{"dataset": "capsule endoscopy frames (Kvasir-Capsule)", "patch_size": [2, 2], "depths": [3, 6, 3], "projector_hidden_layers": 2, "nesterov": true, "adamw_lr_other_params": 0.00076, "weight_decay": 0.2}
Rows from block 3 of a small self-supervised image encoder, named by matrix and row number. Rows with one number belong to one neuron. Each number is 128 + 24 x the weight over its row's rms, rounded and kept within 0 to 255. All counts start at 0.
After each neuron's rows are labels from the 100 images, of 14976, where the neuron reaches its highest value: "colour at peak" is the nearest of a few named colours to the mean colour under the peak. Only what is clearly more common there than usual is listed. The data: capsule endoscopy frames (Kvasir-Capsule).
# fc1: MLP up (model.blocks.3.mlp.fc1.weight, 256x128), inputs 64-127
# fc2: MLP down (model.blocks.3.mlp.fc2.weight, 128x256, transposed), outputs 64-127

fc1.130 [138  93 127 167 109 121 159 120 137 143 151 122 139 136 125 125 103 105 141 114 119 137 187 159  97  79 172 142 131 122  75 153 137 153 150 122 150 169 122 154 103 137  98 106 107  84 129  97 121 105 131 130 135 136 151 134 137 182  81 128 118 137 143 133]
fc2.130 [142 131 135 132 130 131 160 121 126 129 142 116 136 143 134 142 107 122 112  92 153 119  86 142 163  97 130 139 119 106 109 101 106 142 124 133 146 131 113 129 163 129 126 142 137 102  94 150 113 143 142 116 126 115 119 123 108 147 126 131 151 136 124  98]
colour at peak: grey

fc1.131 [111 116 139 125 134 157 154 132 117 161 127 133 118 126 118 127 107 141 146  66  97 157 169 187 137 134 145 157 110 191 137 103 140 160 135 144 175 114 148  91 156  95  85 111 147 158 111  49 113  96 132 120 120 114  97 143 150 157 132 153 136 127 137 132]
fc2.131 [167 137 143 114 152 120 119 131 150 143 151 112 117 130  99 146 100 140 129 107 163 135 102 147 135 143 162 176 117 101 152 128 107 153 115 126 123  93 118 186 187 151 150 100 111 162 133  86  95 143 178 151 113 139  97 133 108 113 109 138 153 111  89 158]
colour at peak: grey

fc1.25 [152  91  74 121 107 135 163  82 128 141 128 118 157 132 158 108 119 107 125 165  96 126 133 120 119 126 145 124 118 129 149 121 125 135 109 117 124 116 150 139 126 144 151 142 156 166 120 132 182 114 101 141 109 126 139 100 130  61 115 116 102  80 176 194]
fc2.25 [103 135 142 136 101 122 120 159 125 112 154 165 149 116 124 157 152 154 126 105 130  62  90 139 171 132 131 118  79 150 107 130 138 137  74 165 117 136 169  98 116 141 148  89 166  88 140 112 115 116 110  96 122  85  89 107 118 101 120 146 143  91 128  88]
colour at peak: orange

fc1.191 [159 140 135 171 121 114 134 118 111 167 127 136 151 148 119  98 123  90 116 141 181 151 147 113 146  80 132 119 123 124  69 160 142 157 136 127 122 121 136 143 117 123 140 130  86 139  97 124 132  82 169 151  99 129 112 125 136 100 130 113 149 111 137 156]
fc2.191 [128  92 118 129 102 134 105 108 163 118 103 148 117 155 101 117 124 102 102  95  96 120 104 123  99 129 153 156 132 128  61  76 187 142 139 122 152 135 127 123 155 100 141 153 147 163  99 117 118 142  96 161 180 153 156 136 135 137 126 127 154  99 129 179]
colour at peak: black

fc1.155 [151 104  99  92 134 130 107 102 155 131 121 126 117 149 113 138 148 133 144 123 110 139 158 159 133 130 170  74 138 168 134 140 124 132 106 121 191 164 122 128 123 139 134 123 135 165 155 117  78  83 138 154 120 112 136 115  90 113 119 146 193 141 115 151]
fc2.155 [162 127 157 117 125  94 126 150 159 158 115 144 129 120 152 129 123 174 132 180 124 136 101 131 145 151 123 139 166  47 116 118  76 132 156 131 136 162  96 131 148 149 163 150 142 143 106 156 155 131 138 163 143 170 135 110 152 154 150 106  67 142 150 119]
colour at peak: orange

fc1.215 [152 152 177 155 130 130  97 128 144 109 151  85 130  89 147 114 146 151 141 125 116  72 123 105 109 126 136 148 117 149 140 135 119 103 117 102 112 128 143 147 144 108 146 109 127 126 165 139 150 135 115 159 103  89 130 111 139 113 151 139 140 151 116  93]
fc2.215 [102 138 150 101  81 114 134 138 147 115 115 124 101 159 150 133 147 138 117 139  95 105 171 154 115 154 114 136 180  85 116 113  96 113 136 128 108 146 129 102 100 108 150 121 122 133 122 160 126  83 126 131 131 190 158 147 137 125 108 148  88 136 115 144]
colour at peak: grey

fc1.238 [126  90 151  97 114 127 126 108 177 137 124 128 152 100 136 118 108 124 116 134 106 104 111  97  94 126 124 161  86 178 133 120 140 110 141 153 133 151 118 123 172 115 134 137 136 100 141 125 139 145 161 137 109 102 159 106 176 105  54 127 122 105 101 100]
fc2.238 [ 98 127 117 120 162 149 150 116 172 151 134 178 162 126 149 135 154 149  90 146 100 113 131 139 162 139 125 123 184 105 155 122 139 158 116 142 142 147 129 126  84 107 115 138 139  83 147 154 154 133 105 101  96 142 147 113 129 163 121 128 121 121 173 103]
colour at peak: pink

fc1.183 [122 137 109 105 145 157 132 108 123 103 123 181 134 132 143 148 149  85 160 106 123 161 101  75 151 135 120 154 161 143  83 106 109 108 148 152 123 117 126 100 100 150 137 102 126 118 184 197  99 123 145 110 125  94  99 132 135  55 117 118 135 122 121 135]
fc2.183 [122 115 121 106 104 144 153  98 102 133 124 147  93 141 110  96 130 155 126 112 154 175 175 151 136 111 168 115 180 118 127 161 110 158 125 141 110 119 118 147 160 170 109 127 102 135 136 110 101 115 155 121 105 159  95 121 118 103 109 164 111 154 110 145]
colour at peak: black

fc1.114 [136 111 143 136 134 120 113  81 154 138 137 117 180  93  87  98 145 172  93 117 133 158 156 142 158 148  73 157 153 133 124 147  96 116 123 114 140 112 126 128 144  72 103 135 119 120 129 130 130 110 107 117 141 165 146 130 183 115 136 118 153 142 147 127]
fc2.114 [105 125 125 145 125 121 115 126  82 133 128 108 105 155 124 152 128 112 139  99 130 137 100 119 109 151 157 159 139  63 136 179 106 139 113  93 106 134 139 128  94  90 115 122 120 191 117 142 143 115 131 115 149 135 131  80 145 147 154  98 147 118 131 147]
colour at peak: orange

fc1.63 [ 99 127 128 121  60 129 133 104  88 125 128 119 170 103 102 102 137 118 152 159 141 129 106 127 133 166 102 115 113  92 159 133 161 125  74 120 111 138 143 124 105 117 130 120  99 155 111 134 110 127 125 121 116 158 137 119 110 102 120 117 118 124 121 130]
fc2.63 [145 142 108 165 136 132 135 133 149 120 126 109 143 121 172 124 128 134 121  86 154 120 130 112 142 119 172 139 166 125 109 116 126 128 157 174 134  83 133 159 172 141 138 104  73 138 111 108 139 115 162 129 130 132  87 113  79 131 106 108 124  80 101 126]
colour at peak: grey

fc1.243 [124 136 255 110 135 142 156 143  85 104 129  85 147 121 122 102 133 132 115 137 143 167 180 131 122 123 117 122 126 134 123 122 112 148 139  93 136 135 128 153  87 121 117 122 129 153 114 113 120 129 136 131 137 134 149 111 112 102 100 116 196 130 107 106]
fc2.243 [164 117 148 131 158 108 142 133  43 122 120 103 123 120 154 126 125 116 176 116  75 172 125 127 130 101 133 108 108 130 132 114 118 124 155 153 131 156 128  66 101 148 149 115 145 154 106 121 160 135 123 132 153 133 153 124 147 139  98 111 120 116 108 120]
colour at peak: orange; grey

fc1.221 [124  91 136 158 136 140 128  98 108 117 148 137 124 142 158 124 127 182  99 140 138  85 117 120 168 150 144 140 116  96 109  83 102 109 160 154 122 143  95 113 126 121 159 143 107 150 179 129  98 102 113 132 142 148 170 106 133 134 102 106 137 122 143 102]
fc2.221 [144 154 116 178 137 146 117 117 113 106 100 156 163 142 143 130 123 140 112 142 152  75 132 152 120 133 111 137 128 123 148 131 132 101 119  93  75  96  91 100 109 149 149 160 151 141 112 123 114 146  82 129 152  99 107 127 155 156 131 124 157 174 116  94]
colour at peak: orange; pink

fc1.229 [108 153 141 117 126 115 141 140 123 116 138 137  96 140 118 154 129 147 146 140 108 175 149 105 136 131 114 102 127 148 107 139 113 140 132 119 121  93 128 120 151 104 120  69 135 121  91 121  98  81 123 131  94 124 118 146 130 141 122 135 119 147 151 168]
fc2.229 [173 137 118 130 167 156 162 122 109 135 118 159 118  96 182  97 132 155 116 142 101 128 148 142  88 124 132 137  97 129 162 121  84 137 108 143 118 126 149 118 109 122 142 137 135 116 128 117  94 179 114  91 141 109 143 150 142 146 162 120 146 160 144 105]
colour at peak: orange

fc1.234 [129 140  96 148 118 155 130 108 154 144 127 110 111 125 111  93 118 149 121 121 104  73 162 133 132 137 137 127 122 192 106 136 132 145 125 131 195 105 135  92 154 102 130 110 134 210 144 120 128 139 105 139 124 110 142 109  90 108 137 155  96 167 113  91]
fc2.234 [152 120 154 146 143 136 119 157 108 118 126 139 141 155 119 157 112  94 120 129 158 133 117 119 146 138 142 117 151 104 147 184 105 107 145 149 104 144 129 180 129 121 105 141 156 102  93 101 142 153 115  93 110 119 118 141 182  69 134  97 125 119  72 103]
colour at peak: grey

fc1.12 [ 91 132 149 133 140 123 128 115 132 153 115 116 118  87 136  91 143 151  96 150 156 128 161 162 128 100 164 138 124 128  98 155 149 145 140 106  88  94 131 147 118 120 128 103 146 163 138  91 115 134  80 137 172 105 173 132  81 122 118  92  97 115 111  99]
fc2.12 [ 86 128  90 164 144 134 112 141 128 127 127 182 123 141 128  98 132  95 136 118 124 123 133 112 131 111 150 133 119 160 176 141 156 101 115 143  74 123 101 171 104 135 118  81 160 152 128 146 113 137  66  92 109 115 158 135 106 127 119 139 144 141 132 115]
colour at peak: orange

fc1.236 [160  69 129 161 156 121 144 158 161 115 119 114  77 122 106 127 134  62 120 131 102 139  94 133 117 120 103 133 127 123 103  94  79 160 152 105 109 147 134 176 144 124 144 127 127 107 131 152 130 128 148 145 140 138 127 123 114 125 122  97 101 113  96 149]
fc2.236 [ 91 114 107 114 148 114 159  82  77 134 110 106 161 103 116 149 132  89 127 111 119 161 138 112 128 161 144 112 140 150 181 111 143  99 150 149 102 164 116 124 156 123 102 118  89 146 115 121 139 130 135 121 101 104  98 120 122 156 143 165 123  93  70 113]
colour at peak: black

fc1.178 [154 102 157 123  98 156 112 118 152 100 168 137 120 168 157 156 107  93 155  88 100  99 129 136 138 105 119 146 150 168 144 140 117 112 102 115 143 157 142 152  95 125 155 118  85 117 106 168 104 134 125 129 129 102 134 147 135 148  88 125 116 140  95  85]
fc2.178 [167 131 126  81 156 167 140  95 119 180 100 124 164 135 155 135 127  85  96 155 141  68 133 137 145 140 105 160 136 147 110 118 135 103 114 123 154 138  88 151 115 133 128 122 120 132  77 116  66 133 128 129 110 146 134 129 149  96  86 128 150 119 105 106]
colour at peak: grey

fc1.151 [130 164 121 143 126 105 104 126 152 160 109 145  91  72 148 161 124 144 155 118 104 119 106 102 106 136  92 117  67 141 103 141 114 136 102 136  83 126 105 143 121 111  92 103 131  95 121 129  89 139 143 121 169 118 167 126 105 149 104 102 117 141 130 154]
fc2.151 [149 141 156 111 140 131 122 116 117 122 139 103 127 158 124 112  94 175 141 130 137 127 122 122 136  61 165 166 135 141 139 136 131 161 135 125 127 106 166 173 100  88 146  77 114 130  98 110 117 119 167 112 110 114 134 170 168 122 147 167 139 135 105 126]
colour at peak: black

fc1.203 [144 132 111 166 108 168 115 153 106 155 122 121 145 108 123 147  67 107 109 112 146 126 117 130 138 153 108 137 121 174 126 128 122 126 155 119 156 123 128 131 123  73 136 139  75  98 116 165 114 155 132 101  77 164 146  87 119 121 122 136 156 154 152 135]
fc2.203 [153 138 174 137 118 102 107 136 170 109 131 158 120 135 140 128 136  86 137 121 170 108 107 121 104 115  75 132 147  92 122 138 161 141 112 157 147  84 122 106 131  99 141 185 159 118  92 122 119 107 141 131 150 128 127 139 103 161 151 143 147 174 135 113]
colour at peak: orange; grey

fc1.164 [125 152 130 109 106 124 115  82 130 151 106  92 120 128 138 123 102 186 151 160 127 116 131 146 167 146 144 135 139 128 161 148  92 156 121 108  94 112 128 143 116  46 159 145 107 121 100 153 109 131 134 181 135 114 103 102 133 126 118 113 105  93 145 133]
fc2.164 [108 132 131 147 137 149 113 103 120 157 112 103  94 131 130 127 109 133 125  75 138 150 162 125 139 110 139 159 156 190 146 157  84  97 122 131 156 127 167 124 116 128  86 126 115 139 137 115 104 136 119 133 110 146 101  93 126 153 150 172 120 137 171 117]
colour at peak: orange