config = dict(
    crop_scale_min=0.2,
    horizontal_flip=True,
    mlp_ratio=2,
    inner_norm=False,
    init='xavier_uniform',
    residual_init='none',
    momentum=0.9,
    orthogonalizer='polar_express',
    final_lr_fraction=0.05,
    warmup_steps=110,
    weight_decay=0.2,
    adamw_weight_decay_other_params=0.05,
)
Rows from block 6 of a small self-supervised image encoder, named by matrix and row number. Rows with one number belong to one neuron. Each number is 128 + 24 x the weight over its row's rms, rounded and kept within 0 to 255. All counts start at 0. Numbers have three digits each.
Before each neuron's rows are labels from the 100 images, of 14976, where the neuron reaches its highest value: "patch colour" is the nearest of a few named colours to the mean colour under the peak. Only what is clearly more common there than usual is listed. The data: capsule endoscopy frames (Kvasir-Capsule). In brackets: how many of the 100, against the usual share in percent.
# fc1: MLP up (model.blocks.6.mlp.fc1.weight, 256x128), inputs 0-127
# fc2: MLP down (model.blocks.6.mlp.fc2.weight, 128x256, transposed), outputs 0-127

patch colour: grey (37 vs 8.4)
fc1.15:138144120127105114133100126126109071158067123158094124155123144168112173152136108109155165119127127149170108131112130132145118133134147151117172093143159130141136110108125132142159133180119140161128109148080152163147114107143146133075107092138124109117145130104149104165109125080092129113184134133132126106139119124068113123115157093144165085149156128110133124140096127130111139142080
fc2.15:127158149105144125125149118134102139134123130110092118134147071126065147142156130117158115108073151143076110093120089165138152120094119087114122149121161129155150160148157136142154086144142132116116138138078166108109150148128114105123114126107136111145145153131088135104166130136148108124113110171139123077129181123124141106097150181128160147142109167129159139110130135117100116143173

patch colour: black (47 vs 6.8)
fc1.77:117136137129110108170108114121149105078130153130074130123125113143133143172114101099133130114147086138106131158158158093142120090114119103126146127121139137149109096133109139134139123131132152152144093113134153109162124116114116168124154173180153114117120109118083111148081129115134150129147121208160114136136128126064139141115069121156152082131174140127154110124114122160104119091146
fc2.77:129140099115140162127075148143115121135140127128150060115126147125105128141128117118167099095104131119117137140064134086108107153146125140146138141123133149076078114127132128143146094102150129091102142163141117111142154094088105161134147109087143117126101130156129126134113124119145144085095157109131147157137108120140144067128131134163145113171078168118090144147115107116165108158092

patch colour: grey (45 vs 8.4)
fc1.150:142124122112111096108134120097136128130132150095114130139108122089141111087116139084170156119115137164109143132114174108107116142149049145126104146133117119146149152102122182146129103122166108160107137134154094165141183163139110121145064125090143090129133159166109116119151104167077097153107131121121106158140128163127140140114150161145142121095114107122150114133099131106152150136136
fc2.150:104146146127170141125109086128135113131153125122090124118107090122118100086161127152111085135157137177146123149099147145089163167139137118130152127137130134173092148120134135166146117147106123129120123116130140183115125133140110132147149144071099117121098122180117143150108127111163102143104142098173167150118166143147136129089069139098109111084132120132113116150081157126132123085161

patch colour: grey (25 vs 8.4)
fc1.109:116107152122130113149134125113106112157113152113123116132135187117130104143136131100113145184131132097136125123153121137121121128148131139129134141118097163149189125102122088124103103123131123145140101073100148149237121176143111154132121039126142177115159122139135149120114143132112156138128120105175114117132072121126117116125123129160108147118120141139111124121098094122139117119144
fc2.109:102157073092123107140150070101134101128166126107167113116129119111139100112120125124165117125058104120125109161130126151111094163103128140166095097111138129088142112144166141098123121128120141145133146157177102110114138164136132117127135080111125153097134124104114171105140116107120100090113133087122144111088163177104136106125174104121135129150130118081116127123149097141115101111136

patch colour: grey (31 vs 8.4)
fc1.149:129149129137111108165117117140110122152177111138107172151144130073100117140134112131135128136140097172173136112122099137126160106119049168111132116135122098143127127123080122136130145116147116162095148126143100139141197141125093151120097146127092145162094159120130149122132154163153115148115136149115130118144121116150117156134110153151147155137066092109129119108133092108124084080149
fc2.149:145162136121075112170151107116128129138116110104125158106124160109144124133112073129153090096121132134150075127121114159139152114154116105115134174135104105165106145069147178143166116100120118136174074160097103117120154119108119142150149081128097123159177129147154101116159138145162160176138137113151136114135115123129127160122126099166135146125104133140122107103135097158114123114136

patch colour: orange (46 vs 13.5)
fc1.140:133118125126170097114160122132127114145120107101117182140145114109153090109108155106113165180198161123131123157125134128119094138124121107116124137129136133152146159139100129125122170109116116110132114140079124159162153082094125153093149122147136117168129130101120111101120132105100167124164124135094065151075116081128123109135120155143134119146099142183112178148103130138105131122133
fc2.140:126125121164157147102159122137137138080102113161122131129147126152100102108127121150110131172152123111094130113145109119098081108107134096067113119111120104127129171161127115124126119159099111153169157124162161150150127177134173109112098123183130076153175105129118108107093139160113116137095132141154127129105100122090133148135131112114121130135138147079156092152154177141110109122103

patch colour: grey (54 vs 8.4); orange (37 vs 13.5)
fc1.158:117114115098128165129117136130152113132122090133105134114138168134131094116100114110121116124110182161131154141154145132108158166097089103108117129163112099146166157119104161090176137132153141108145080092111113118155142142132085123120118108100126153104160155131135117089109106154133152132131089102134099126115174149143121135164169107124135072156136129115126131104086112140177162111180
fc2.158:144183127094132115147146117129140122138140119121095142125125137133141091102184124133118131133159114083135155176146119149110109115096127134095113044134127143139106133102097129131149165134102131116113164111147133115166121135101114119143147171150133143119099097083104118133147172172123119125143184111165103137121139123150107137155135123108138103066140143080173184128114136146127121135120

patch colour: orange (49 vs 13.5)
fc1.84:068154119151148103138152125090167121120123119162145164096168125105101159172131117130119109112144169103148160163166119125168103117159113124103120158122101133144110140136129144129173100175168137125096127122102131130157115120120118125108129122134105132119079102170121164139133063108140111138075133132127155118093125162077133137107109120152104169137143155150145152111112129111165120136148
fc2.84:136141105118114104086082128100130144081091134108169140127126175171170142126110115134095173139130110119127132113128096117147110135080150073178148112120125128116119165133137147171140092162128126109121150180144144187130134087136115143131142098154145146119117119144115124127117124200165183145136118117149134106158117103120127146114137099130136116129142161146111137143158161136139117154100

patch colour: grey (30 vs 8.4)
fc1.134:129131122134132127120153185144143139152142068123107123113141153070135143094101102114176134139112165124106173118109149116121126124136117106101134131137112131081158146130110150170089144105107128135181143144136100131149162152121104123118099084096155138084135111145122147126086137150133116171149131140113113138140105138104147155127132156136123123164082150058141130155097093116124129182132
fc2.134:091112115118169140146091140141107144107120164084125124133112128119131106135191127130096131128137166130117157128088122167131157164136127159119145140122117130135125157112165134101117144158155128183117147111147136140093135143099117163118125096117098107083068133157113130160136121108122109110168151104146145184134091117117172113141146124124123120113125185181111140158103120115153108102175

patch colour: pink (45 vs 0.6)
fc1.38:143154180083118128111183146087115116117134146129089135129098093103135141122124140154146139123154118110123141109139165139179124135085100162114106201108128127095133165120089116176125124141134134138137077177137099168156152102157112147108152112141149102097129139102118155126132104111130148142109100109134138146109122128119140154105181112127120094160147141096147129137116118127100104100085
fc2.38:086102122145150156140078189135112138091145134110128085152101109140142116139104103099104131149134123111094160142129110125134122149124152072084138123121142135115154103115139099105138123152106116080129127093143145172132110111098162135118145082153086168141111182137116132113117087124135146147161114148140132113169123110106084110160132114100089100110161081133135104113127141148102136127159

patch colour: black (38 vs 6.8)
fc1.112:132134132131160135154136144128144120143123144090117123150157105109157127089110115114098147138137099141113104131104138127129078123154108149139105145118103055165136082098157146123108144141086125142148108146086136101165139105108124131120080115086111146126131142101155120092119131082168165160135161141083108125179145134112123157120157140145138136113149131064082154127160146145167115119114
fc2.112:150141095181129110133098125132102155156137131164123112113184165184140139126149161103121120125138090126150122155082140125144102118120108114179119135148128132157124124115172113144118153148151160132129122140114142099107174112126123131131178138126123152124124114165076100122089119128151118178105104128155153112139114106120160109129122159116145099099121134203093106100088149139166107136130

patch colour: black (76 vs 6.8)
fc1.230:123146133098151109103131118143147144107126163198173158181139151147094138132146115118115137166111094146142146126113134118116137140102116169139111112110109145094124079094154098128188087096094132138127151103096126127121158126124109088113158150117155089104128134134148154147132120126121112130153128141117145061100126092088133181117128127117133124127150129084120157131140134168104084113140
fc2.230:141105142158150123122151088140091135142125123098172119129101140133102170183121142141097144111111108131165073140131113069167118076141120117113120186122136138158154082126105091158123169067114126141125120133125139076127082129180096129144141102124122090151131118124141139123131108131149134103103144164150121110119108119117139153145106120130132142167131135175104112127130160129148116129098

patch colour: grey (42 vs 8.4); orange (40 vs 13.5)
fc1.212:161133118112128102124132124093138132139126116146159098111097187117164119106112163094104184157129126171142128122134136165130141135058127113106122159107110113112144158072097112150169088147156149153151140149102080162158127151128154124132124118103124133150113142144087129116123094125098099154135115113193157127124172156095133133120128154143117115119102127118146157087100115128148117131141
fc2.212:106136094128123099146076138118120102118090133114133119116122118073115123172144183154117118101108142100127137175174109131079130145101124179152155107142138121091148095094169122103134141170104115110154139109153140167142083135104136109134180104141124130102105133099135148122100096130146142137128095103147119167147169149085142143133132137105165121107148124113143117161103140103156124122152

patch colour: grey (28 vs 8.4)
fc1.89:135148135157132103142126155156128139133135107154123109122109127158173160139140046139139110197131106103096125116096119131124106147110132179108136145091131161140096155122104121140062120128148180169130093160152088129097123140125146135140151140140124091069138145098079124118163118118142150141134114089107165115138101126109108146118155127141141131106138139164123110113118114133105146106145
fc2.89:142138144114124119153139111149120139136129153145110149147117175114105121148139137109106134159124160135059200138138149112118146139140117150129141134142128139120113116106124092102165109141171131116106147125151174053109131133162149104128114088164126134152098157161102144138128098161100141157129128151141118125094158077130156101104115133138130070120109128084093128115111147160105165103098

patch colour: orange (41 vs 13.5)
fc1.23:139151130152139121112136128120086173127123137141141155154094098102103125129115093119180104093130155127131135127136134103135153124088174167130147153121150126083112132141162095137120101114140088155108100160088111149090099139152116100077134120147124113099100144147121179127146147133114096113127127180120132162089129143098155116144131136162161139073165150146135104115113144143110084087135
fc2.23:113146155125117141182082108104102109122113118099138137136177109099188136131136161091152128130163108116124160128106112113085110119092093120107149092160160143111136096160109078138119127145151126124078117078126105143109103117181120131104125154114127117125153151139185116162102112144134142129109131142092109116145143122109104122111122097160124125126112149120120153176101080117158107151113

patch colour: grey (51 vs 8.4)
fc1.39:125134164122123113131144172128164122115118087143124111179151171130123126136127122131148098123135134107108146130124126148123113152137055132143112123100102105157114173077080111171115100117106144151133124108130069130147153146169094136131104158122151146135116163117112150128119131182125141172098141122162117093120127109145187147139153149103151129116070168134120139107103118097111130106133
fc2.39:151133098095133124115130109132106128114145091138123093123176145116138173142180148163156131120110145129144131140144123112102103118161135155159080108123156069137110137057126173144132120167121110167138142078126103126158114074159120148127150143091095128151158135157164111135138145095132096112092170110109140133139137133146113161104144132149143123133147133153125087139110124147162092142146

patch colour: grey (60 vs 8.4)
fc1.199:095140132087121155129132142057112137120142107132098125147082116136144121124120127152133123108117109191124097098121156164102137142166124187083136062135122112105097134087137118173064124101144157100154106104164094145150134110121095122106119104156152155139123137108152176143129127130138142140115121128130138120099127111107100146114161145142107111156131121119146134123102143130167120143171
fc2.199:111129116131127136132105109138135137157113145112131114088122115067148134120134136124147128104123127120152144152138137132113111093067179134087136136146129162135126171109121115085105159200120123114135100158179122124198111109166146104127133100117157041121131127093105114068120141123122125158111107121116138126144116131114119105145119110107129146109147106081128140144148117119149169120150

patch colour: black (100 vs 6.8)
fc1.253:120158078139135170102175133103144143125124146107096133162158150153142138129132125119113084111131125161117070095152101111172118164093106141137127135113135130139118102092081127106107172120119149148144105119110124118160155094112135147121125134117127148165139140096150142100085113104115122134179136187132134118145128120112136206121144120138151121146143157135128182127165147152127102168118
fc2.253:145126099157104132124121136130102151135169146117148146145145085162070138102139135175129136112141109145120116130125123075105106099136115136125122139106113114122133153089077129131115110109150097134134149117121148118102173137136151141064168124146167100156131065199105105125114152120100121138115108186166105117138135103118151098184130163126129122140138142123157093122126114148133131128154

patch colour: black (100 vs 6.8)
fc1.164:129099146156109121141148125135112113096130126169157111144101150140138156156133094105131140116146078161135145089140139136131154116133130151098098112134101142159133090122137102103118125095126167156125149116127111127180134134046126098163180159137139110112119154110130124122142142121130125112146108212130128135119158155121136094116088144107125140127208116110115137152120120173103140113111
fc2.164:120117130122174126147130160123165116114129133097133135115145119119132116146104150120125140131119108165131091129083108072136125141140101143120107150101110136132134107123120144177176155107097124109162111140102134142127151070142125147150121128104128100169168056119118158071093113167129123144128194137140129166171085130120158158144139134123151133170105150148150133146137136106116100160108

patch colour: grey (25 vs 8.4)
fc1.102:133115163086114126124115156115131089137153124111103130127170109091120154142155174101107111145130128130117140119104125155113110177114133129096131171113153121158134159137202154131100098124120122126131122075104130067150138114081122148131138093112085118127097142085124111114124114117165187157160156115162113092147116127133129140118141139094128122143136159118095143100095148106162158120123
fc2.102:132108122095139127100134091116143156122123124090130078119138152091099150120114136131120180126098131155139098152124170113099117150134108114125093112160128181123149148128170135130116069117128143133089124118116130119105154157156146150135100152101134134112142118186133174147144156151129082187137109151084122132121125133126085151110138093148110103094119119134077089143100116103118144089139

patch colour: grey (58 vs 8.4)
fc1.81:121141135116115139159138165146132065136113115147124142118123131140135158138123119081114181118143090133085123144094118103123163158113151152082163160162127110166104107086196172150112124133127092133154124100102091087145116131115079143103074136137124101140114137104131193143124139169121117146108098119131137137126125139130131171148136148152109107137107137123128154136110134156124127095098
fc2.81:155135134163140115109131147153134109140106145104138142141106131170147120145138134108078122098119088142144069117132133136106144119162142092163134104141155133150076125143127163149101138158099130161103137138135107091114127125139150119144133110087103118091152130164162140100145159162146128125140060130088131121113105107095129150143140113151138093092115146134141128105104093057166115126077

patch colour: grey (29 vs 8.4)
fc1.5:112102111119146131141098107138113137134105096135148160153139090093125155119147159065181121100133131154163142133098125160151153111114154107112159148087164123120145089153142140145155116184120103131064117131117136115111119135154115144098129092120087130114115132120122108178166119151139124141158084121160085167126113123129130167128160140145146132119142130153110114098129118168134135067139
fc2.5:123121107148126127127137076130164104149132078084140158144090161104131157115154108139099122117143122163128152147124051125104102144160136136158157084106122136157143189112105131123128151119107137160140095155125140120119125137153086127127108140105093120129088129129083107105095124115160136087131137102093109116133132155152161109109109113142159161105169153118160128093154111109143139089139

patch colour: black (96 vs 6.8)
fc1.173:113147136131128171125188096120126104133148094129103126145127097143126106120122127160143108095152093166104131136135122167133154126168123148125128149071121109115118083153144152119099161121098171121190109146097134119172135100119102096124093137124120135126122148145113117133151162075136127101187102130136139125102143117118128163111173125161160142159122159119090129105146112085167106143125
fc2.173:147092124122132103099128117146125133133122139128142166151133113149141114145129181126077176107125108124139173114086139131108081095092092106147146178160128149109168107087109109104125121141127108149120139183127123129129131118087148108084120150133150060121159137142148152148130147085097080155126093148124120080146128114116159108126116160147124123120127087123138113115157135108162118153120

patch colour: grey (47 vs 8.4); orange (40 vs 13.5)
fc1.235:112162154121120168115143104122141125157125124184126135075137148179134164154157067144135102126140164103087108138138119138156111156124110113147124126109124101115128076069116151137116138073132120151139123116117075140158139146147105138103129086135139109143090144116150132151162097145134149123112121149170127107139093115115140167112120105144075123145097164139129177133105129142132141100135
fc2.235:155141106151076125094120142127166088133126169103120130116123124103150104141105146155126111125089114134148049098144119115163128097163140124109142100146145082110122103104125124117130120098128127145111192112170094160115159084132102127154145165121123076095156107136138146135170139143140134095130093139107111089153118094126176132148132154134117117126094140138108130091099135119132154129135

patch colour: black (36 vs 6.8)
fc1.160:138126131144098119139155152153143126130104097119145119129159114123136145123143135181134136086122119090141156149146073158140135097154132087114143136121109111196118108145142130103141142092089167121113130139129162120145092137099211132110142147149151087116124100140128087109155140154120156116108133152125085124128116109125111105068139113114112110083157107090134118163105136163119102154137
fc2.160:122117183125134112110151126120119097142146117121145128152102124079152150093109150125118106122142121131128078107118121121117112125092120162142101140158112122178113110106163123112140151099075118181152098083123096138127131160146165126122197099119115084166136107151120137150130122113185179144126142108143133141130129171145184122109119139139133157095128148130108131121103158115119114081115

patch colour: orange (45 vs 13.5); grey (39 vs 8.4)
fc1.125:071131092157124132145113129114129097123086095158107128134101159097198106100110114122138146128128128143127133110130142145119082099124102120097141135114150120173117157104152124118141083137098168136089148116158159146151143129129140145073153125128121145121118170129115130095153166116107144121116181105120127109157134163079125148178150157131161099154129096156117150140125128128160095144100
fc2.125:121170149148124121124095097094139140146125168084170123130154083135126130120131102131136110156152117121134090119160149148135140112128116117174141166103145132101102161141174144084152091118136161064138103157139119095154091118114145122106133122148107145151111087143142120076128140161138143164111118131160112143125161095154160118119092142127160128167098115091120157145132097146156173126127

patch colour: grey (34 vs 8.4)
fc1.155:142140134146106135128116151143150106154148082127136135128165126131122145107131122118164069093117136119102156098159100107115129115141124118114091122159120143140131115113097206160145115150112115135124130110146113145182156124112092054124141117100105190135104158170124116104126127133140178127114103085120162122146146163121141095126117116162166108142159121141119115138125123172119079123140
fc2.155:146135151116100163125125142134140104129086123126126157152107142092203136120145092134135141139121151119104155085154154111152087116116139116122104111110100166138092123175109110112134172122121126137162136122125140122129159115156132129113074152098119117114153129173083155141122110151136156123108111126176164116102150167136113140120141094089167137114118154106102151091111120165116062147120

patch colour: grey (36 vs 8.4)
fc1.60:098119138136118156139156129129138132115146111149095123162143118140115126144117087123159134129116119144107104136130094146123139167143126161136133185095103125098114115123154140131130146064135129134179098100095142112149150115094093104103092134105124155133163159116116084104092157082131086149154073143135097152118123142128154173094158142128167156111105141136081150136106108142168110161124
fc2.60:151102107163106131109105125112117121107157125133114158102114141124116092149131169197112146101147121142136160152079127109091128142120124121107144175174168122128097137077160111142084161120111095156118123157119151105154151120121128167088117146121124092124152102138113112123148137118144117172102106136150149115134149088121150098163068147131117104078114117128114115136174112123149158133128